{
  "arch": "resnet_bottleneck",
  "model": "image embedding model",
  "dataset": "photos of arthropod specimens (BIOSCAN-5M)",
  "targets": ["family"],
  "num_classes": 218,
  "depths": [2, 2, 3, 2],
  "kernel_size": 3,
  "avg_pool_shortcut": false,
  "widths": [256, 512, 1024, 2048],
  "am_softmax_margin": 0.3,
  "init": "lecun_normal",
  "steps": 13900,
  "final_lr_fraction": 0,
  "weight_decay": 0.02
}
Rows from block 4, named by matrix and row number. Each number is 500 + 50 x the weight over its row's rms, rounded and kept within 0 to 999. All counts start at 0. Numbers have three digits each. After the name is the row's rms in percent of the matrix's.
# convs0: reduce pointwise conv (model.blocks.4.convs.0.weight, 256x512x1x1), inputs 384-447
convs0.18 061:494450486472435473506508479485470516506484474437487488470436412453411390544465440441420453474477509435504460404440452475527453546451512469468429557483424402510430429527497477465498424490433441
convs0.19 103:476547597509495412507464465520474523527483518495512571525461463581451413437503463500538469535560495473517433480553549556455548460495603520422550529473497494481518520532490488548511464465495455
convs0.20 097:441473494498454526451385401475493429468447559410465455487435472424518407519532514441501326490479495502481404592418468513493428501456454446499501454462538499472551486438505424476480471536467501
convs0.21 106:516445429546493475443492487551497441511473460475470537467462462519488496575553515504504465497531467460433445415492492491498514648490487447492520434425498478531512527465492473478533475533497434
convs0.22 108:436530566439427467465464480468497487468495593531541558468456492465545463554568511450519482486573470509514587556509493529551466656447540489601503557539547483558516505483449489456488471421470492
convs0.23 114:560359474535477473484444462546493495517476504442468479518436355523387401465514462464438479471477474467481439458453498491481500520545481470465515497480437342487517460454539499540520462520497420
convs0.24 057:495451494460454505499497448462478543482415472520475515402434469434437442536527454425429403444500488430488462443443438487510458561477485451471443479529429428554556462456415409437492447550412487
convs0.25 098:486589426489497498510491537544451505504518441555535513472494460504546470493522507505450559525534448545464562450492543509559507374451553575463586506583477532612484503498521561549506527442533540
convs0.26 097:462513447547501453457561448531501458477433507435522518479437517557501458481526484513590445485534514475484402365538521543487495468462509484484539514597536505506562559484499474541563428468492489
convs0.27 106:466521562464572543539476487404598432493528555528505367539491574497502557484578492481530467522438514495522441451522479440411562464472470484466431515536526548528555471508527478444458519591486530
convs0.28 102:475520456531497445446490488551489480460486517485508538512456465595465433457486504490606437506540462466471448489537568592427463519480507512436594506442515487428509542489527472550538460407499484
convs0.29 113:479476517467476515486497419457523444481454552550449470493445504420512467573584455390510312486496520515515450584487445443521489543460462406541440505434511468481511453445471428456490458493390447
convs0.30 118:523353474487490528466495447497508480497472506479479487500459387545420439527541482447514450476514486463491452488511487455486532548534477405437478494436471359498477515438539455461516487509452414
convs0.31 104:523543470444554530464588562453554501494550464424488494556522576507526514409391490539533525524498538519550545458484512504509464448410566538397477518518463537510550535526486550494522510557574550
convs0.32 059:484474465523408451493507466535443502507467455490490516448432422505388392465418463427483456452509504423542455424468479460520457391491473441481508538509461373518454476533552466475481424447435404
convs0.33 053:421489536484481491513493445437437497484455556509515531401490463535453438535516515406549433458516501450492524542551442491506507561454538388476443490508497461529496503542481454353553484539402464
convs0.34 103:462529562442550499502471535427542462504528576509514443495490567521482551469566503462537468512486512512519466450538474446454526464410513469470448470560549521517552460552463477424517497620474525
convs0.35 111:570348479543477476506453490561473486514497524462452468518465367494412437457500431479407487462482459462509485461421510508492486530570490500492543504456443379500478454464537531540504495518523436
convs0.36 039:450493440439472489503556463465511427497470421495444529442467519505473449519522501440393456478491478529494487511388458476586436444444421449496469581504448442480436436527445480472487455460439495
convs0.37 088:535573417459572524460619565500534470447550450424495487531552574468605621534457505556475536549528496594482516451448518534495457463474512554437513491617505619433562511461494543511501523444555625
convs0.38 096:480617468438495471473515527490480512476518481523534579432510511511573553541479544532467568555543484589478566464470518482521489398429583528500524465670534565577509499542461554484540520484518575
convs0.39 092:408560494487496489478470477496458442538429565510615569458406493553509474505462529427555459516526509513494495481654514497516500403509544485557531465416582498459523545490524454513497510472415460
convs0.40 110:470431520482475491461543463473514465450471547539447477502456501360491430518531496472520329504492507499488444600453499460505412551524469459575498487415515445474486449424453449486488423487439461
convs0.41 089:454519522422596521525493498474505442509512548499519471488524624416516591479403525534499502543473543544602510484528510498549400440466495496493428481450538517455500396453488477478464520453501558
convs0.42 095:522582461468569474496545625460486478491523510488604523463545578561583638541399520532480553526551588608510497454481483515484452489454529495533463428497565557431541507496453531469499537410511583
convs0.43 093:402547438478423447425398504465423516503503505447526493487442387545508322442504463452506484497450471536446490522444456460477398485474533514500539497617474464490538505619488456469496429524438511
convs0.44 118:507390509494466478474440450531491487507463520493499511442434369543413420531573487443509472472526484470467435493497487497483536533501503405436504488464479328494512502463524478468533480531450416
convs0.45 100:494551477479527463438561544516414450467491505439510452456469529522589507499390565559488527567491534597500534515524524484541528390460492522536534421466560533449490525480465491535484503423532537
convs0.46 102:449513556510460499476445498516478448487457634558593569496449504531561521539551493442587466510530477545459512619629479488545500460502488473672497474421705477501453503490500503529525474488450509
convs0.47 103:403541505511509542437448442448560431476459537565509522509463512465582568618686445421480433499484469550391490515530501504535503534476488485554494467516568540543576499479528449464529527557476553
convs0.48 099:504490523522447471443509451569494485465444487437395454510433495514477425430556540520540446542489536480418450504499503484412492582538515503385556578462466491527449525506560459540471438598526505
convs0.49 074:373435468407501478492522447486510473487426471396427487445409560456409461491496492459502422456513455377499443430489440486477493485465470434467445483418446442436455461479451389450462438458430471
convs0.50 105:494462393480519593470540472486584494473444403476380464583489538413545523555559402456499452469454515494475520458466496532494465554512490504431528547495426569592477521459529510478526515520536554
convs0.51 101:474594351475463472491498525522409522542515445518550544452489446552540479471458510545458585527551429571459544463469553486565524343431585545480567492598482535611453510553483543525549523439539549
convs0.52 118:535340441533457509465500406516516484494483494477486463514474346527426435527539491473498452465478489463499431466516482452482514554545440426440490485431451393456532487426553475499504466519488393
convs0.53 103:423544478508471547455456457499502486507386539526580572470405535477628517550500504408535447499492504589479536575580491505538465446480515460610500470480636536523504515482525452496504510465414511
convs0.54 117:519421517509415427473406472556453497491470509445485504433410349549418389483528478487449541489507457486474462486439483525467499486493517488501575493534450392490529511512528519517524455537469441
convs0.55 122:558441519526414414471401494559435494481497517426478485458420334520443379471523487514450550506505466490479484493447513531465486492501509535480580495523455422464516518505538555546512457514529427
convs0.56 092:526497547436584561522528546443613512528526449709496469508579557437508591541637474502434521526529536486479515455458464524501574454514491509449473528615455530542619487493529540463450567571501538
convs0.57 108:453546435501498526451514464484523460499449526510512599543475511428652533574547493453469469485543457561482506560504509504543462579469490494542503492519558570575482493435509484483524529400482547
convs0.58 047:458475488497440457528449486486468497480474469499499527420471440502438358538481462412497420502470485484500476502454441507517480479438504433486461490474502368492481465517461477417502426510356387
convs0.59 118:524408501515436454473439461540472489499472498444494484461411344538412393468533464486462504488505473482470444455458481486482486499504515462450549487505449360480518514498528495508518462527463416
convs0.60 099:454492649507472454480408463481479471522483645586577589499434487521490494495561481432552466493580512472496457533636492518499542482483552467586480430416625446533490464549501469479525460551445444
convs0.61 091:475622467482493487443525505512435480483481478472538480437479531462635537519452544544448552559496493673469548485486529481541496414424530535536544451584545592521491495481472514509470520425520578
convs0.62 122:472430578460460463498430482491458515510479508513498521453459471516425427539555442449512507430538470404476428413514470505467511528466529437484435496432524433512483488527484490447490469532463465
convs0.63 124:494462476470498501470478419452534448456471547532444436509421518413515482565592453398511297498472513515519433573494447461473475533473440418533477504473526485489531456436483433472478460521382456
convs0.64 104:478517488512459498421491501510489434487499569521503522499458456546517419488471520482607437547537514530432471603505546537515489487439473502506572520375533509424449548463533482524516461372493497
convs0.65 098:464550504430598530510518506450593488482499520519508440508489632508533614462479517464531472503441537526508470433512503474480532387398527474484443519556548556459591434509461453443500518553450565
convs0.66 104:513542416458507532493507490496533521498469405402391552568446519473567522521469449500502506541509566527494535499464490563483503482455549527367505536559461610542538524508507508483517477570578574
convs0.67 092:417528524468503492451403461473530421470453556624569545462448485484561563656719487472477458516514489511478500487559507481487488576496480485564483475507592521581588489490456446490489515557465519
convs0.68 103:498553464416494474443587520501468499499521512404486447466493543477534466425357540580556519594494539592511521580475502466556499398414510518513517480482527515457468509497475504543486480473564557
convs0.69 096:474536462409621541467529516400640479496502469574475464519521590472538643544593473462485481551494489522438459435485471492472507414470512483421446449624503590529624514511511475425493556605477567
convs0.70 096:431540458428533504447448503442536502490450490649599541428451529563526582585613492486498505534560516503526504444525475451503490423415522474538483459628554515620595497528464482444525540587451519
convs0.71 093:407519490485470503472472523493450429507433601420575518450443526550511444472413547443603475523481528557473514618583502463528446369456513459602525442405586501444443516504482464500502491377431499
convs0.72 104:489565481460523465432582541533428471506506504447521472437479538536562481497405565574507539572508514572516522484508536457572554379456520533500546437459547508456494516489476504546487495434551523
convs0.73 107:474469590478410407462479496505452496476484605519427497443476444469530395499502490412559395473508483508446455590503524511416434653488475438599517451520547446415543494502443461460492431458450456
convs0.74 094:510547450453393462516391480508490480510530418464530542434478411594433374533572530481489521467465443515488549468445488489521433486483506514545521535571415461564477503585493508436540456475458514
convs0.75 099:517529412545475484528542515557458512508481455520555567425485475586525459413407471506537498476502489456523502353519563534481523363497535541447613504438522516425598565513544554557566523477537467
convs0.76 100:492597447455530465430570544512431469496497498445524473453467528525581506510390575556505534575493517591500522497517529450566557386457530527526545440477561523466489531487466493532478503428534534
convs0.77 107:514526377498519595488526485490573506493451368407377497590463538467556523540508420485492480511528556490482518461471494518497462458452527515309499555518416622559539510481512502473527505486537569
convs0.78 104:447518517464588501437497504428585452473510548584518440498509538504489577508577496463485479550501500500492442431504476450463553461479498460460466440607536522523643488533498452439498529655452518
convs0.79 097:516571472468475511472499495514516529458468385396379528537443494482570488500459476544504527545476538555488543518458483511476507545458546544387526544501452592525511542512511495519497484560607565
convs0.80 096:512582416463553483433629557500524512470549448432514551498567548524570590484416519569477571544552510587481518423449514498540488421439559537450516446660506557489599522497495538496542503514565602
convs0.81 119:520405481508440461457453462538479477486462514449511491444420344539425404488542481470475498505516464486466437467470469489488507512494492452459549486481473357487496529486519482500526463507447411
convs0.82 098:483553387466518532469573528502506536478515459441452436493520554451587514480437497565529538577500543608531547594437513498550426459456497500519514502602493595526543497437482516513519500442559645
convs0.83 105:468522572508454428514470499507501537512475527494511547526468449519451414416451452435528479503547470451495504523528517489479544504498609487470514542389485456417482484564475500490509465469487444
convs0.84 120:500412459449513559460461477470515435470504482542534477459514504564451484563564517444555452482529488470518455489491445488473464550457464379512368462388537401529468498436489460430500467567434495
convs0.85 109:472518509406573546530466480413599436477530540545462371545510580462491578516587500484503464514414513517515455481502472425421526426496476489407421483554487535509517439517536488437468523581471546
convs0.86 092:493521548490494443469511537537407487525504540468551561478460474586482427465455529523588500534559524477520498439636550498471564415470586545450564503390535460457456541520510532561497496465515458
convs0.87 097:515604484478531470471588567510481504452539451428506550481530542474618578536439510574439564567571520670516543479436504499534507462463559546477518468596531591504506501501448541506490485471570611
convs0.88 094:565540496455577503482601600495525512484563445461520531531582559502550574470398538578503568520477557566546539438456506515542436467459544558442492482611495547438569532480512573505505525508577598
convs0.89 031:445474514551463487577454467456431483589465488519510509462470481442442471451501429443456455446545536442487431508418482458489523470472488450496424505514510459548507467573487528406477454476436477
convs0.90 110:489554462490468467477527475531469541510479484506476555483453459530516400456497527502504501549573482491481534515518564526500571436479606537420581527405488510477435524477500516539519509451520477
convs0.91 020:455457563391478491598422461473499522528479420485481490469461466451465464521432455487433488472510513463564569427421469440549488532475522459481383588524477398493522471610411523442514481448474409
convs0.92 083:457460569489547555554507544466566526525506549652548534508514562476473536504535432436454479435506530410543508442490442478504597464468533454537416601419482471518554436561457488423473542518456478
convs0.93 094:464556456499517518466467492487482442510441532520603532485416524528583536519457522450541483527480535585454500486606498437506455378521521508608539450445611531466535530486537476490487537460447497
convs0.94 094:488535455532494457504474509560432482484478495470537500437471493563518439405435495517544473496519491486515496426532571523458447375485513525446643499431525496406542553507536544561524489427509463
convs0.95 044:433477512512431429478509424509428511493401484454473534408445478508480439508418567444504461515577537456505473536429487502558505431460550422458465522490516421484511477516373455436513390465419444
convs0.96 097:422555464514480497483468442492476498540419561520606587468406481518560479524492514406528451497558508510522520495626516499526494458523559484583524497451604517496516526488518444509499497454406463
convs0.97 083:528544425533489484548464565531507521513530482529576558454519507561574479399442469540542548489447513512525570385510511436510456421499498592502578508530557520485552566560560626562530522508571503
convs0.98 098:426527617481452441477421486474454492513472645547575596452415481542478463486480484435611479513556496484470439587624476521477510417440551465591492482390602448471471530527444446482510448428429450
convs0.99 117:555360489525446460482425466548483483503483520441458476492438346525401396479520434475429483488479485465488452455423486508484478528539483483490539495514459350493503461476530513529523457516510423
convs0.100 092:525566429473599570467598542478553483446517480458507493521541623506601668514435504534531534537513490608485500432477508516488511415459499523491522451615527619440598524456510528481515553511541630
convs0.101 026:386476596493430436482506469493431536520473578483440532405467444482447451553478447402533424455502516469507498530526484429482548525422496436507491515565481387557508413482442443437493370460471449
convs0.102 106:555355500532444481489434478538479476512490526450480485469460371531426425465531444492426497486503474481485469461400497504479485527544487496507547494483474340506471478464508527546509475504518442
convs0.103 027:421487454455429418506508463433424502477481562490463457400452509465500415469538340457458452383469507469470504497459392411409531519487532456527404521534545423473483495522404463419431421445417451
convs0.104 100:557491539517468397490565493496472603520507463527481543528559469441432448545507448478442503455530490446555449340429486548468557574511513539489477554486393466478477470567503510479523468433474498
convs0.105 084:585491586591543515547449626535496502526585497595623515490584533580513553447445508499533544467480531509574534336551540471488441521513529573477536470454531477507552476565563603537491518551537483
convs0.106 107:417526523513397446486543492492473455512475590434531560438465465559537407501443520432570417496548492513467498595522543530543473547463511476539570537395543489491466564477457446493527445351456470
convs0.107 118:465424592477429460482510472520494452476474584558464550460479514383522466544574486474523356492527520518525471600470518499525431608509473466558535506445569434489486438490472456507505420490445448
convs0.108 102:504546402509475480486473498578412517494478475500514503474449478533523436420465508512530504510532488513510509456522579542459468384490552541438663513476518504439495538485541537582520509436542489
convs0.109 118:486424537481431456503469483513464529496492414525448487485501486424444413532538408453421519445524482395475432271434469491462527523484504473436409511490449429529509443534498491450463460499452464