{
  "model": "image embedding model",
  "dataset": "photos of arthropod specimens (BIOSCAN-5M)",
  "train_examples": 97500,
  "image_size": 64,
  "crop_scale_min": 0.7,
  "horizontal_flip": false,
  "targets": ["family"],
  "num_classes": 218,
  "embedding_dim": 192,
  "arch": "resnet_bottleneck",
  "norm": "batchnorm",
  "activation": "relu",
  "channel_attention": "eca",
  "depths": [2, 2, 3, 2],
  "kernel_size": 3,
  "stem": "single",
  "avg_pool_shortcut": false,
  "widths": [256, 512, 1024, 2048],
  "am_softmax_margin": 0.3,
  "am_softmax_scale": 16,
  "init": "lecun_normal",
  "residual_init": "zero_last",
  "optimizer": "nadamw",
  "lr": 0.0046,
  "beta1": 0.95,
  "beta2": 0.999,
  "eps": 1e-10,
  "grad_clip": 5.0,
  "steps": 13900,
  "batch_size": 64,
  "epochs": 9.1,
  "lr_schedule": "cosine",
  "final_lr_fraction": 0,
  "warmup_steps": 1390,
  "weight_decay": 0.02
}
Rows from block 5 of a small image embedding model, named by matrix and row number. Rows with one number belong to one channel. Each number is 128 + 32 x the weight over its row's rms, rounded and kept within 0 to 255. All counts start at 0. Numbers have three digits each. After the name is the row's rms in percent of the matrix's.
After each channel's rows are labels from the 100 images, of 14976, where the channel reaches its highest value: "top examples" is what is common among them. Only what is clearly more common there than usual is listed. The data: photos of arthropod specimens (BIOSCAN-5M). In brackets: how many of the 100, against the usual share in percent.
# convs1: 3x3 conv (model.blocks.5.convs.1.weight, 256x256x3x3, each kernel summed), inputs 0-85
# convs2: expand pointwise conv (model.blocks.5.convs.2.weight, 1024x256x1x1, transposed), outputs 0-93

convs1.199 049:200151127132087105084143171101059128089132090127135152072101195140095081152178133121090148121124102163143113205107153104137128142129137125129089084133075084151080114125114149104099109097089154096090099151132094107116150158142062145122118160092116099109121086
convs2.199 122:167128122182114104143148145093126149200206143096113175055137139097156060099143160109130156116102154150037199140149138110092109076115115075129128095113126105133193153128128099120113151147135118116130158124153121166156165236138136102137127164153116194122152122176133142165171112130019
top examples: order Coleoptera (39 vs 16.8)

convs1.178 096:092124203125140182154132108177134096202108194157096098182129089103166142133090128106150168085119148110117160091181095067118127102125108132127166140103165166092169140143158125185167123180136105136150142089162174186110108110150172150087130096181128138202093142
convs2.178 095:156138163152175129167075109168090116163162107165089127149164179136088167135126127105114151102105154087127111154167093149126146136167112138091107156134094154116095101155136198128146105063082139177168077097112193110083093118151154186098127156106127095119134100141156051072107126065124
top examples: order Coleoptera (39 vs 16.8)

convs1.198 158:134128071146142024125136145035121149023146081106137090100144091080118127135118117161145117134147129149134112098066137138146149153148164113145124141128107117106108133128096140076143149071133140141109137148103110069145122144135110123135125143073157140080174138
convs2.198 107:128094090160146081114116088110152105147194144098089068118116136115136130078107156129141132094147087125087139116141131127135146191105139160100167125158118119162077184053154121145109082127110120123112093098080096094087093106192188156152148134130074149135083093124140074146134025158106
top examples: order Coleoptera (81 vs 16.8)

convs1.16 057:148128174189112152113192148149103094167116160180118165157117128135135097159145170102107191146122123085142129102164160126130196106181122147188144114158115144116145122124168130176132123178107103117135110146151146150133111093159142129144102106167167111160102119
convs2.16 095:160116152172149116212086086139079114162165105180092105162162165149089157131121140129075147095117143108132072170148097123090149114159112119094092160137097162122127112171126182137164103040087155175200081111139148112091103124123175174105131152071114062119152097144200038076115125054164
top examples: order Coleoptera (55 vs 16.8)

convs1.247 055:161086137179081132081159183109089123134139091158119081106105091046114081110149144118081105115116128152133116088140160150127181132176174133158117096091079109095096128139153122148081113152086138101084104166141108105123144150088109135151113152145187109118134088
convs2.247 095:101132132120146109190090127102067136164122086172114109132128108145102115091142133135081153110161094094151106140126122159150131133099072153076075183181118162114133150145169162121133151111093210196192072072065133096094069141095147164113081145069119071083129133113144090102088134084131
top examples: order Coleoptera (59 vs 16.8)

convs1.176 068:157080136132090088089143135127061129093104088140118199084122207152100070176181149072084161101141107154104108129113121087138130166126072028134103100159071099106079121109118127121101129130089081104090108106162098104121068153139079118105132081109059115115098089
convs2.176 109:097096094164099103165177118059164107199133145154142191105147126146147129131135077167116085163138166142049129156098129113099144160114128131183138096126073088187196170103099074132111150168206132130124167170151114165144186170125105058123120149161093159135161122092139179160192153172103
top examples: order Coleoptera (54 vs 16.8)

convs1.126 123:133137214141126153178161146192151131171134171177133141141125143128139163127126176110186194141119126134139158125188147171115142131132118090152138123131171150124163120129167134181190121204133124122181124166211142177157117130116141138150126120178119120207141131
convs2.126 102:103195097084159128117107216143167128145163056137121161100121178171103135167125102177113159190160221136130099093192140139132089161142100118152167152170123124092098112156110146138143138153157132109059126147154116119121133143149115145103131168108127141149107126065108110047132178086108
top examples: order Hymenoptera (61 vs 20.5)

convs1.55 156:122126026132141043090124132029131115018145102114114134119140137127114109119131115159086107105137117112121100111105098083130130125132164131126118133129102107137102125111115117108093140104134157139097134089112116068115136111125128114091119150113163127038155143
convs2.55 110:184025162156129103117126095109085145093160068142107115130091120111135130171138148052078149105121089122126118181111109092129153126144097137141124109097122087162120159103143138139177165114081163183145118116072083119118150106118191113140143181144107113107134137144136101096118019110112
top examples: order Coleoptera (68 vs 16.8)

convs1.194 079:161100080115095054083113135098077116034127074106144196072109194148108076108180090145096099135116115145072122126112139106126115123101145142104108099159062104164102115122102146115090116116092147100112103114119101072115148143150069123129107153106134105068120096
convs2.194 103:129122155159138080116159077025128133180098134092038169111141113142139141145154157113146125141095175122066128164081146080117124171130121098124174074097091094199182134094106145154159082149124103154135152137144133136148182171105144089106154165203091209100149152179140165173165146179073
top examples: order Coleoptera (54 vs 16.8)

convs1.110 084:142104128143117121121123133142110091128167072131136178090085175171072119091157128128123133132080079049143074127166130105077141074152133119137073093157097077118084075060163099168124076159113133097091093109159073089127150056105092070114086139181144085108140110
convs2.110 109:088086131113138072203114066083131093131123116183127166137139150136132155135126082097048153178159122144092094187116138099121136165118119176150014143177084139146195149139088143060105095133170185178163109153131131161111147105169155121109146206117083101162132127105158120109189122124138
top examples: order Coleoptera (72 vs 16.8)

convs1.197 050:158039152185120161076164139145108139144115122139099107118119117064118090130152098053109119118130137145107120156121136087151182147174108092152133128134077127152122150137156119132139127145123081127114123121132116109117112143092124129109113106132145133150061124
convs2.197 097:108134116120151108181114106073074107208135106176109113150145104134101120095100138134087161110134094112101111107142104161129151134093093180093087162167086123120146150151160152152127129106115194185174071098068144082062080126130170158127104132071093080116109107098175078136112120091106
top examples: order Coleoptera (70 vs 16.8)

convs1.114 048:139166170139095179125158122191121105164111161173114154129092134121129112126139157094142174117087115096104146154184155167097144101125139167142127105147129144138165093125173119191162091191118114095169089161175123168140143107134120141138091121189133099176123110
convs2.114 076:094142134113119093189108092100150123182113087149116116125124177175088153115118159145083155156147184134138030127179156146148112143106126178118178143166150159176085088156144190153155132134143134119129097130108116156127123143145151112103125246064116093087168119086161097062152165071115
top examples: order Hymenoptera (41 vs 20.5)

convs1.227 136:160139082162139081128148149059136135070161101147153169108135162167105139103173144232134132142132106109107092130147152135130161124153212196146106133143124100135105116110160119156128136138140188135111133139150105089114183109160123114146105186155213125087183140
convs2.227 100:113077177174148133108110080151118106142141197126079143140148132124149139166103168113121099089158116112095149190159103110163107155108168116115099046094116127190137161067093147157144086144149136119182149133096131116147109124133115132088181153126062174100142147157152099137242116182088
top examples: order Sarcoptiformes (29 vs 0.4); class Arachnida (29 vs 4)

convs1.98 088:135094044134129124031110149121096122131138082112124114107118106106124053123132095118033082116120139117118112130093121122112130122135150131115128128136044116148093133126112109092032120099122130129086126117102117080123125121126088109111145142098155130026123123
convs2.98 079:130088119114111109140141099149098125141076139136096076132102121117162134134125147130118117046124103102106180184073134154079154138086109153115095136125124113100133160115153090149153125128134134175176096092078126081081080107144167144117126131135136161132132156125114111126137112127061
top examples: order Coleoptera (52 vs 16.8)

convs1.186 061:211067124172111122086160184131100142111136106149147223110121238202114084123218146104089134128126121141184130132132153099122167128167105134156115117158083111144118127129133152142087126125126114124128127116128119113074114139179110138130129119137150125111075116
convs2.186 108:141137125179148102085102152088084147133148093117079133104173139113128053146120184172078115137171116150028160144146145056050108120137083094121136132169040132154205170111068112055059117138184134125158156128112129149156143184103144142109072163085160172151155123090150111143194089149097
top examples: order Coleoptera (39 vs 16.8)

convs1.158 107:181111121176124143114164178133120103141151106160170215125105211217097116137204158153105150179105103077140089125154191161104172100172160167170103111173114101146102105092163110160112102155122149114096113173144100124142156085129123089178111157164173108117134126
convs2.158 093:083097111133133092223111103120108110130123152198128142148162153158122152145134096103045149132113150136100094177102147094076156111112097119134042155153105125143179154160110156087112104087160155175175137129141104149114129096135126103102130207085106106147154125120180114070206120097176
top examples: order Coleoptera (63 vs 16.8)

convs1.103 085:123109121133121122120104126135112082125151085112142178104086164193072121110139105125109111136083075040151062133148126098070130062138127133125075087137104072117081073058132084138113080140108140094087095107130073094114147039101106070121091142146149079112129114
convs2.103 101:116074129108134094204096060117108103106140123168139152140115165096138167123140069080068177151134133139102094182116133092107130130100133153127007138176096149133161139137091130049124098094156170148193117131124134161102111074163167120125137222115098097156129131134155131080149116098172
top examples: order Coleoptera (75 vs 16.8)

convs1.167 101:147110151102150165145111117149163119156055131098113168140118179180092150133163089061153093136115100072119100153106137105113100107108049069107094120160150093146108106083092091096141109119156062128116137123108111138118076076111148094112124063094065109153069151
convs2.167 109:179156170111155148151151194148168156105155139116117119081124089082108102091130097094186118173091112129163096068118097142174115143157118132140129164139143131092105093161158110132110150159153078048116106169164141118124083105154119094097143121160146063119095198203074167067173089124168
top examples: order Hymenoptera (68 vs 20.5)

convs1.120 048:179103193178096187104157157145108155188124130179103126155113124028158094143173137087104119110117170186097147147159156130116180153156150115155166125152125157129127166179153160157115128165116133115116122165152150154116141182102155153123144131137154137173092109
convs2.120 091:106121142131130117138108083124095115184116121159082117141147119169091134081129157138116154109129112078158122102141089184164105137127113165075096185145131156118104123156169164165135153107092162196176082092080150091092082131120122180127100143067110071079118125122105084069079159102140
top examples: order Coleoptera (52 vs 16.8)

convs1.154 074:136118110155115131097101145093113081125194106145137162120105174172087103125165117166086089088126081077137068109162109084128146087147177174138087093101109075125078093081162064162087106149111161106068105093137098121118149073120120091117100184168186087113155112
convs2.154 110:139102147110102088124135109148149146146104154101139194080102150143104110140166135114096121098101158137119167108165146100132159079173126134152099120132119148156220149119102162091152126141166111113152153166207100163173159123118135101141134156090119147139134110179111113112164097104062
top examples: order Hymenoptera (53 vs 20.5)

convs1.142 117:099126018130144117041121117085112140109145073117113095118130088106142068167099118108031120101123154133131126113136093104115128126134134130125144125127058131107103145140121145125018122134128130134094133095134135071124119138126102125093163127127153128006130135
convs2.142 098:180095168130128121111149116168104136087123116135121103131105086103179155149148156056132092055103061071105157247071112144105151132101140139159066128126140105091085162120142131130132138113095150203187085108047119119094104097150142147126108129159147102131135155128102125134104146149103
top examples: order Coleoptera (51 vs 16.8)

convs1.88 098:149078125165169094161148153024131126120152104114124130149177143155134151160151149148162136149179151162197123119109140124175163184188135162172151168144150128108109163149110129113158175083152120172094169155105140123151109158136147144122161134111162169149161159
convs2.88 113:127137128184180124105113111147110116145150153126094069121154116127104157085078110118156099102109075104111165138141085152183157151128135113121148117121119139162057123088156110131097090121136087116115088106129114055058075112195167176152168152129105152128063083140117087129097045131090
top examples: order Coleoptera (57 vs 16.8)

convs1.130 067:149069154168129146141164141126113140151101118147107154117124161115092132171139151046122168138125096088178088173147116077127174133180060068176107106132125102097103112083153112148140120155120063120106115100147096135117065102085122084093111066147092102152077126
convs2.130 098:137147141143150110193096123105079109160158122196105154139156147131109117097109132121055157122164148116101066126170100126117154130124060142079072134134074131103148143103157137150166109086110192157175081115118115109100119119158195125122104134082084113092125094139164069174091126049122
top examples: order Coleoptera (61 vs 16.8)

convs1.238 119:139139171125112131164155118142138109140113123158125145113087159153067162106147158092173167133076058062114099131160140129078131090117093090140058088147152078125108066056149101161171077164121094093131098135164086134128103066126124075118070092154097076168113113
convs2.238 092:108164164102132158168145166146173154141169192102124084051101135121112105091118041116209092186152130115116147088147075128214104179120140093147105145152102127096078116132158106183115134162178065086070101178147149134148076138126099114122144142148097137132162154123137135124142127187154
top examples: order Coleoptera (45 vs 16.8)

convs1.228 100:165097086176148079107166153071131106067157069166129156092129157141074125113181164183114159120121091097113045128170147127112178112166180125164086126130107074120078106085171102164121122166145142135083133130176073062131124094134111092131104160164179117082152145
convs2.228 088:113107135132157137087113089144062097146107201140095149067134126116135116134110140086132090127131117095062186173127087119157083151128150124140090113090153129130130163091107126135124111129157125116182156138093110115174157109136107153104205176113083143098135159134155147129190098164097
top examples: class Arachnida (29 vs 4)

convs1.124 062:142106179181107191127173146167125146193105175166090077174129078000166122131131145108124141090126166151092156130163143131154180133163132120162167139153150165091164155173150136162131136181123114130152131148172161170123137151139170159121130114150166142185104123
convs2.124 111:108128135129151119173085117115056126176110087177107123139135115164096124102110145138079142107139110104144121120121095175156124115127091176086103208160118149115130136172163175166130146109087213188165073085072147095094095127103140163130092136087115061093130121099148072092103135085124
top examples: order Coleoptera (58 vs 16.8)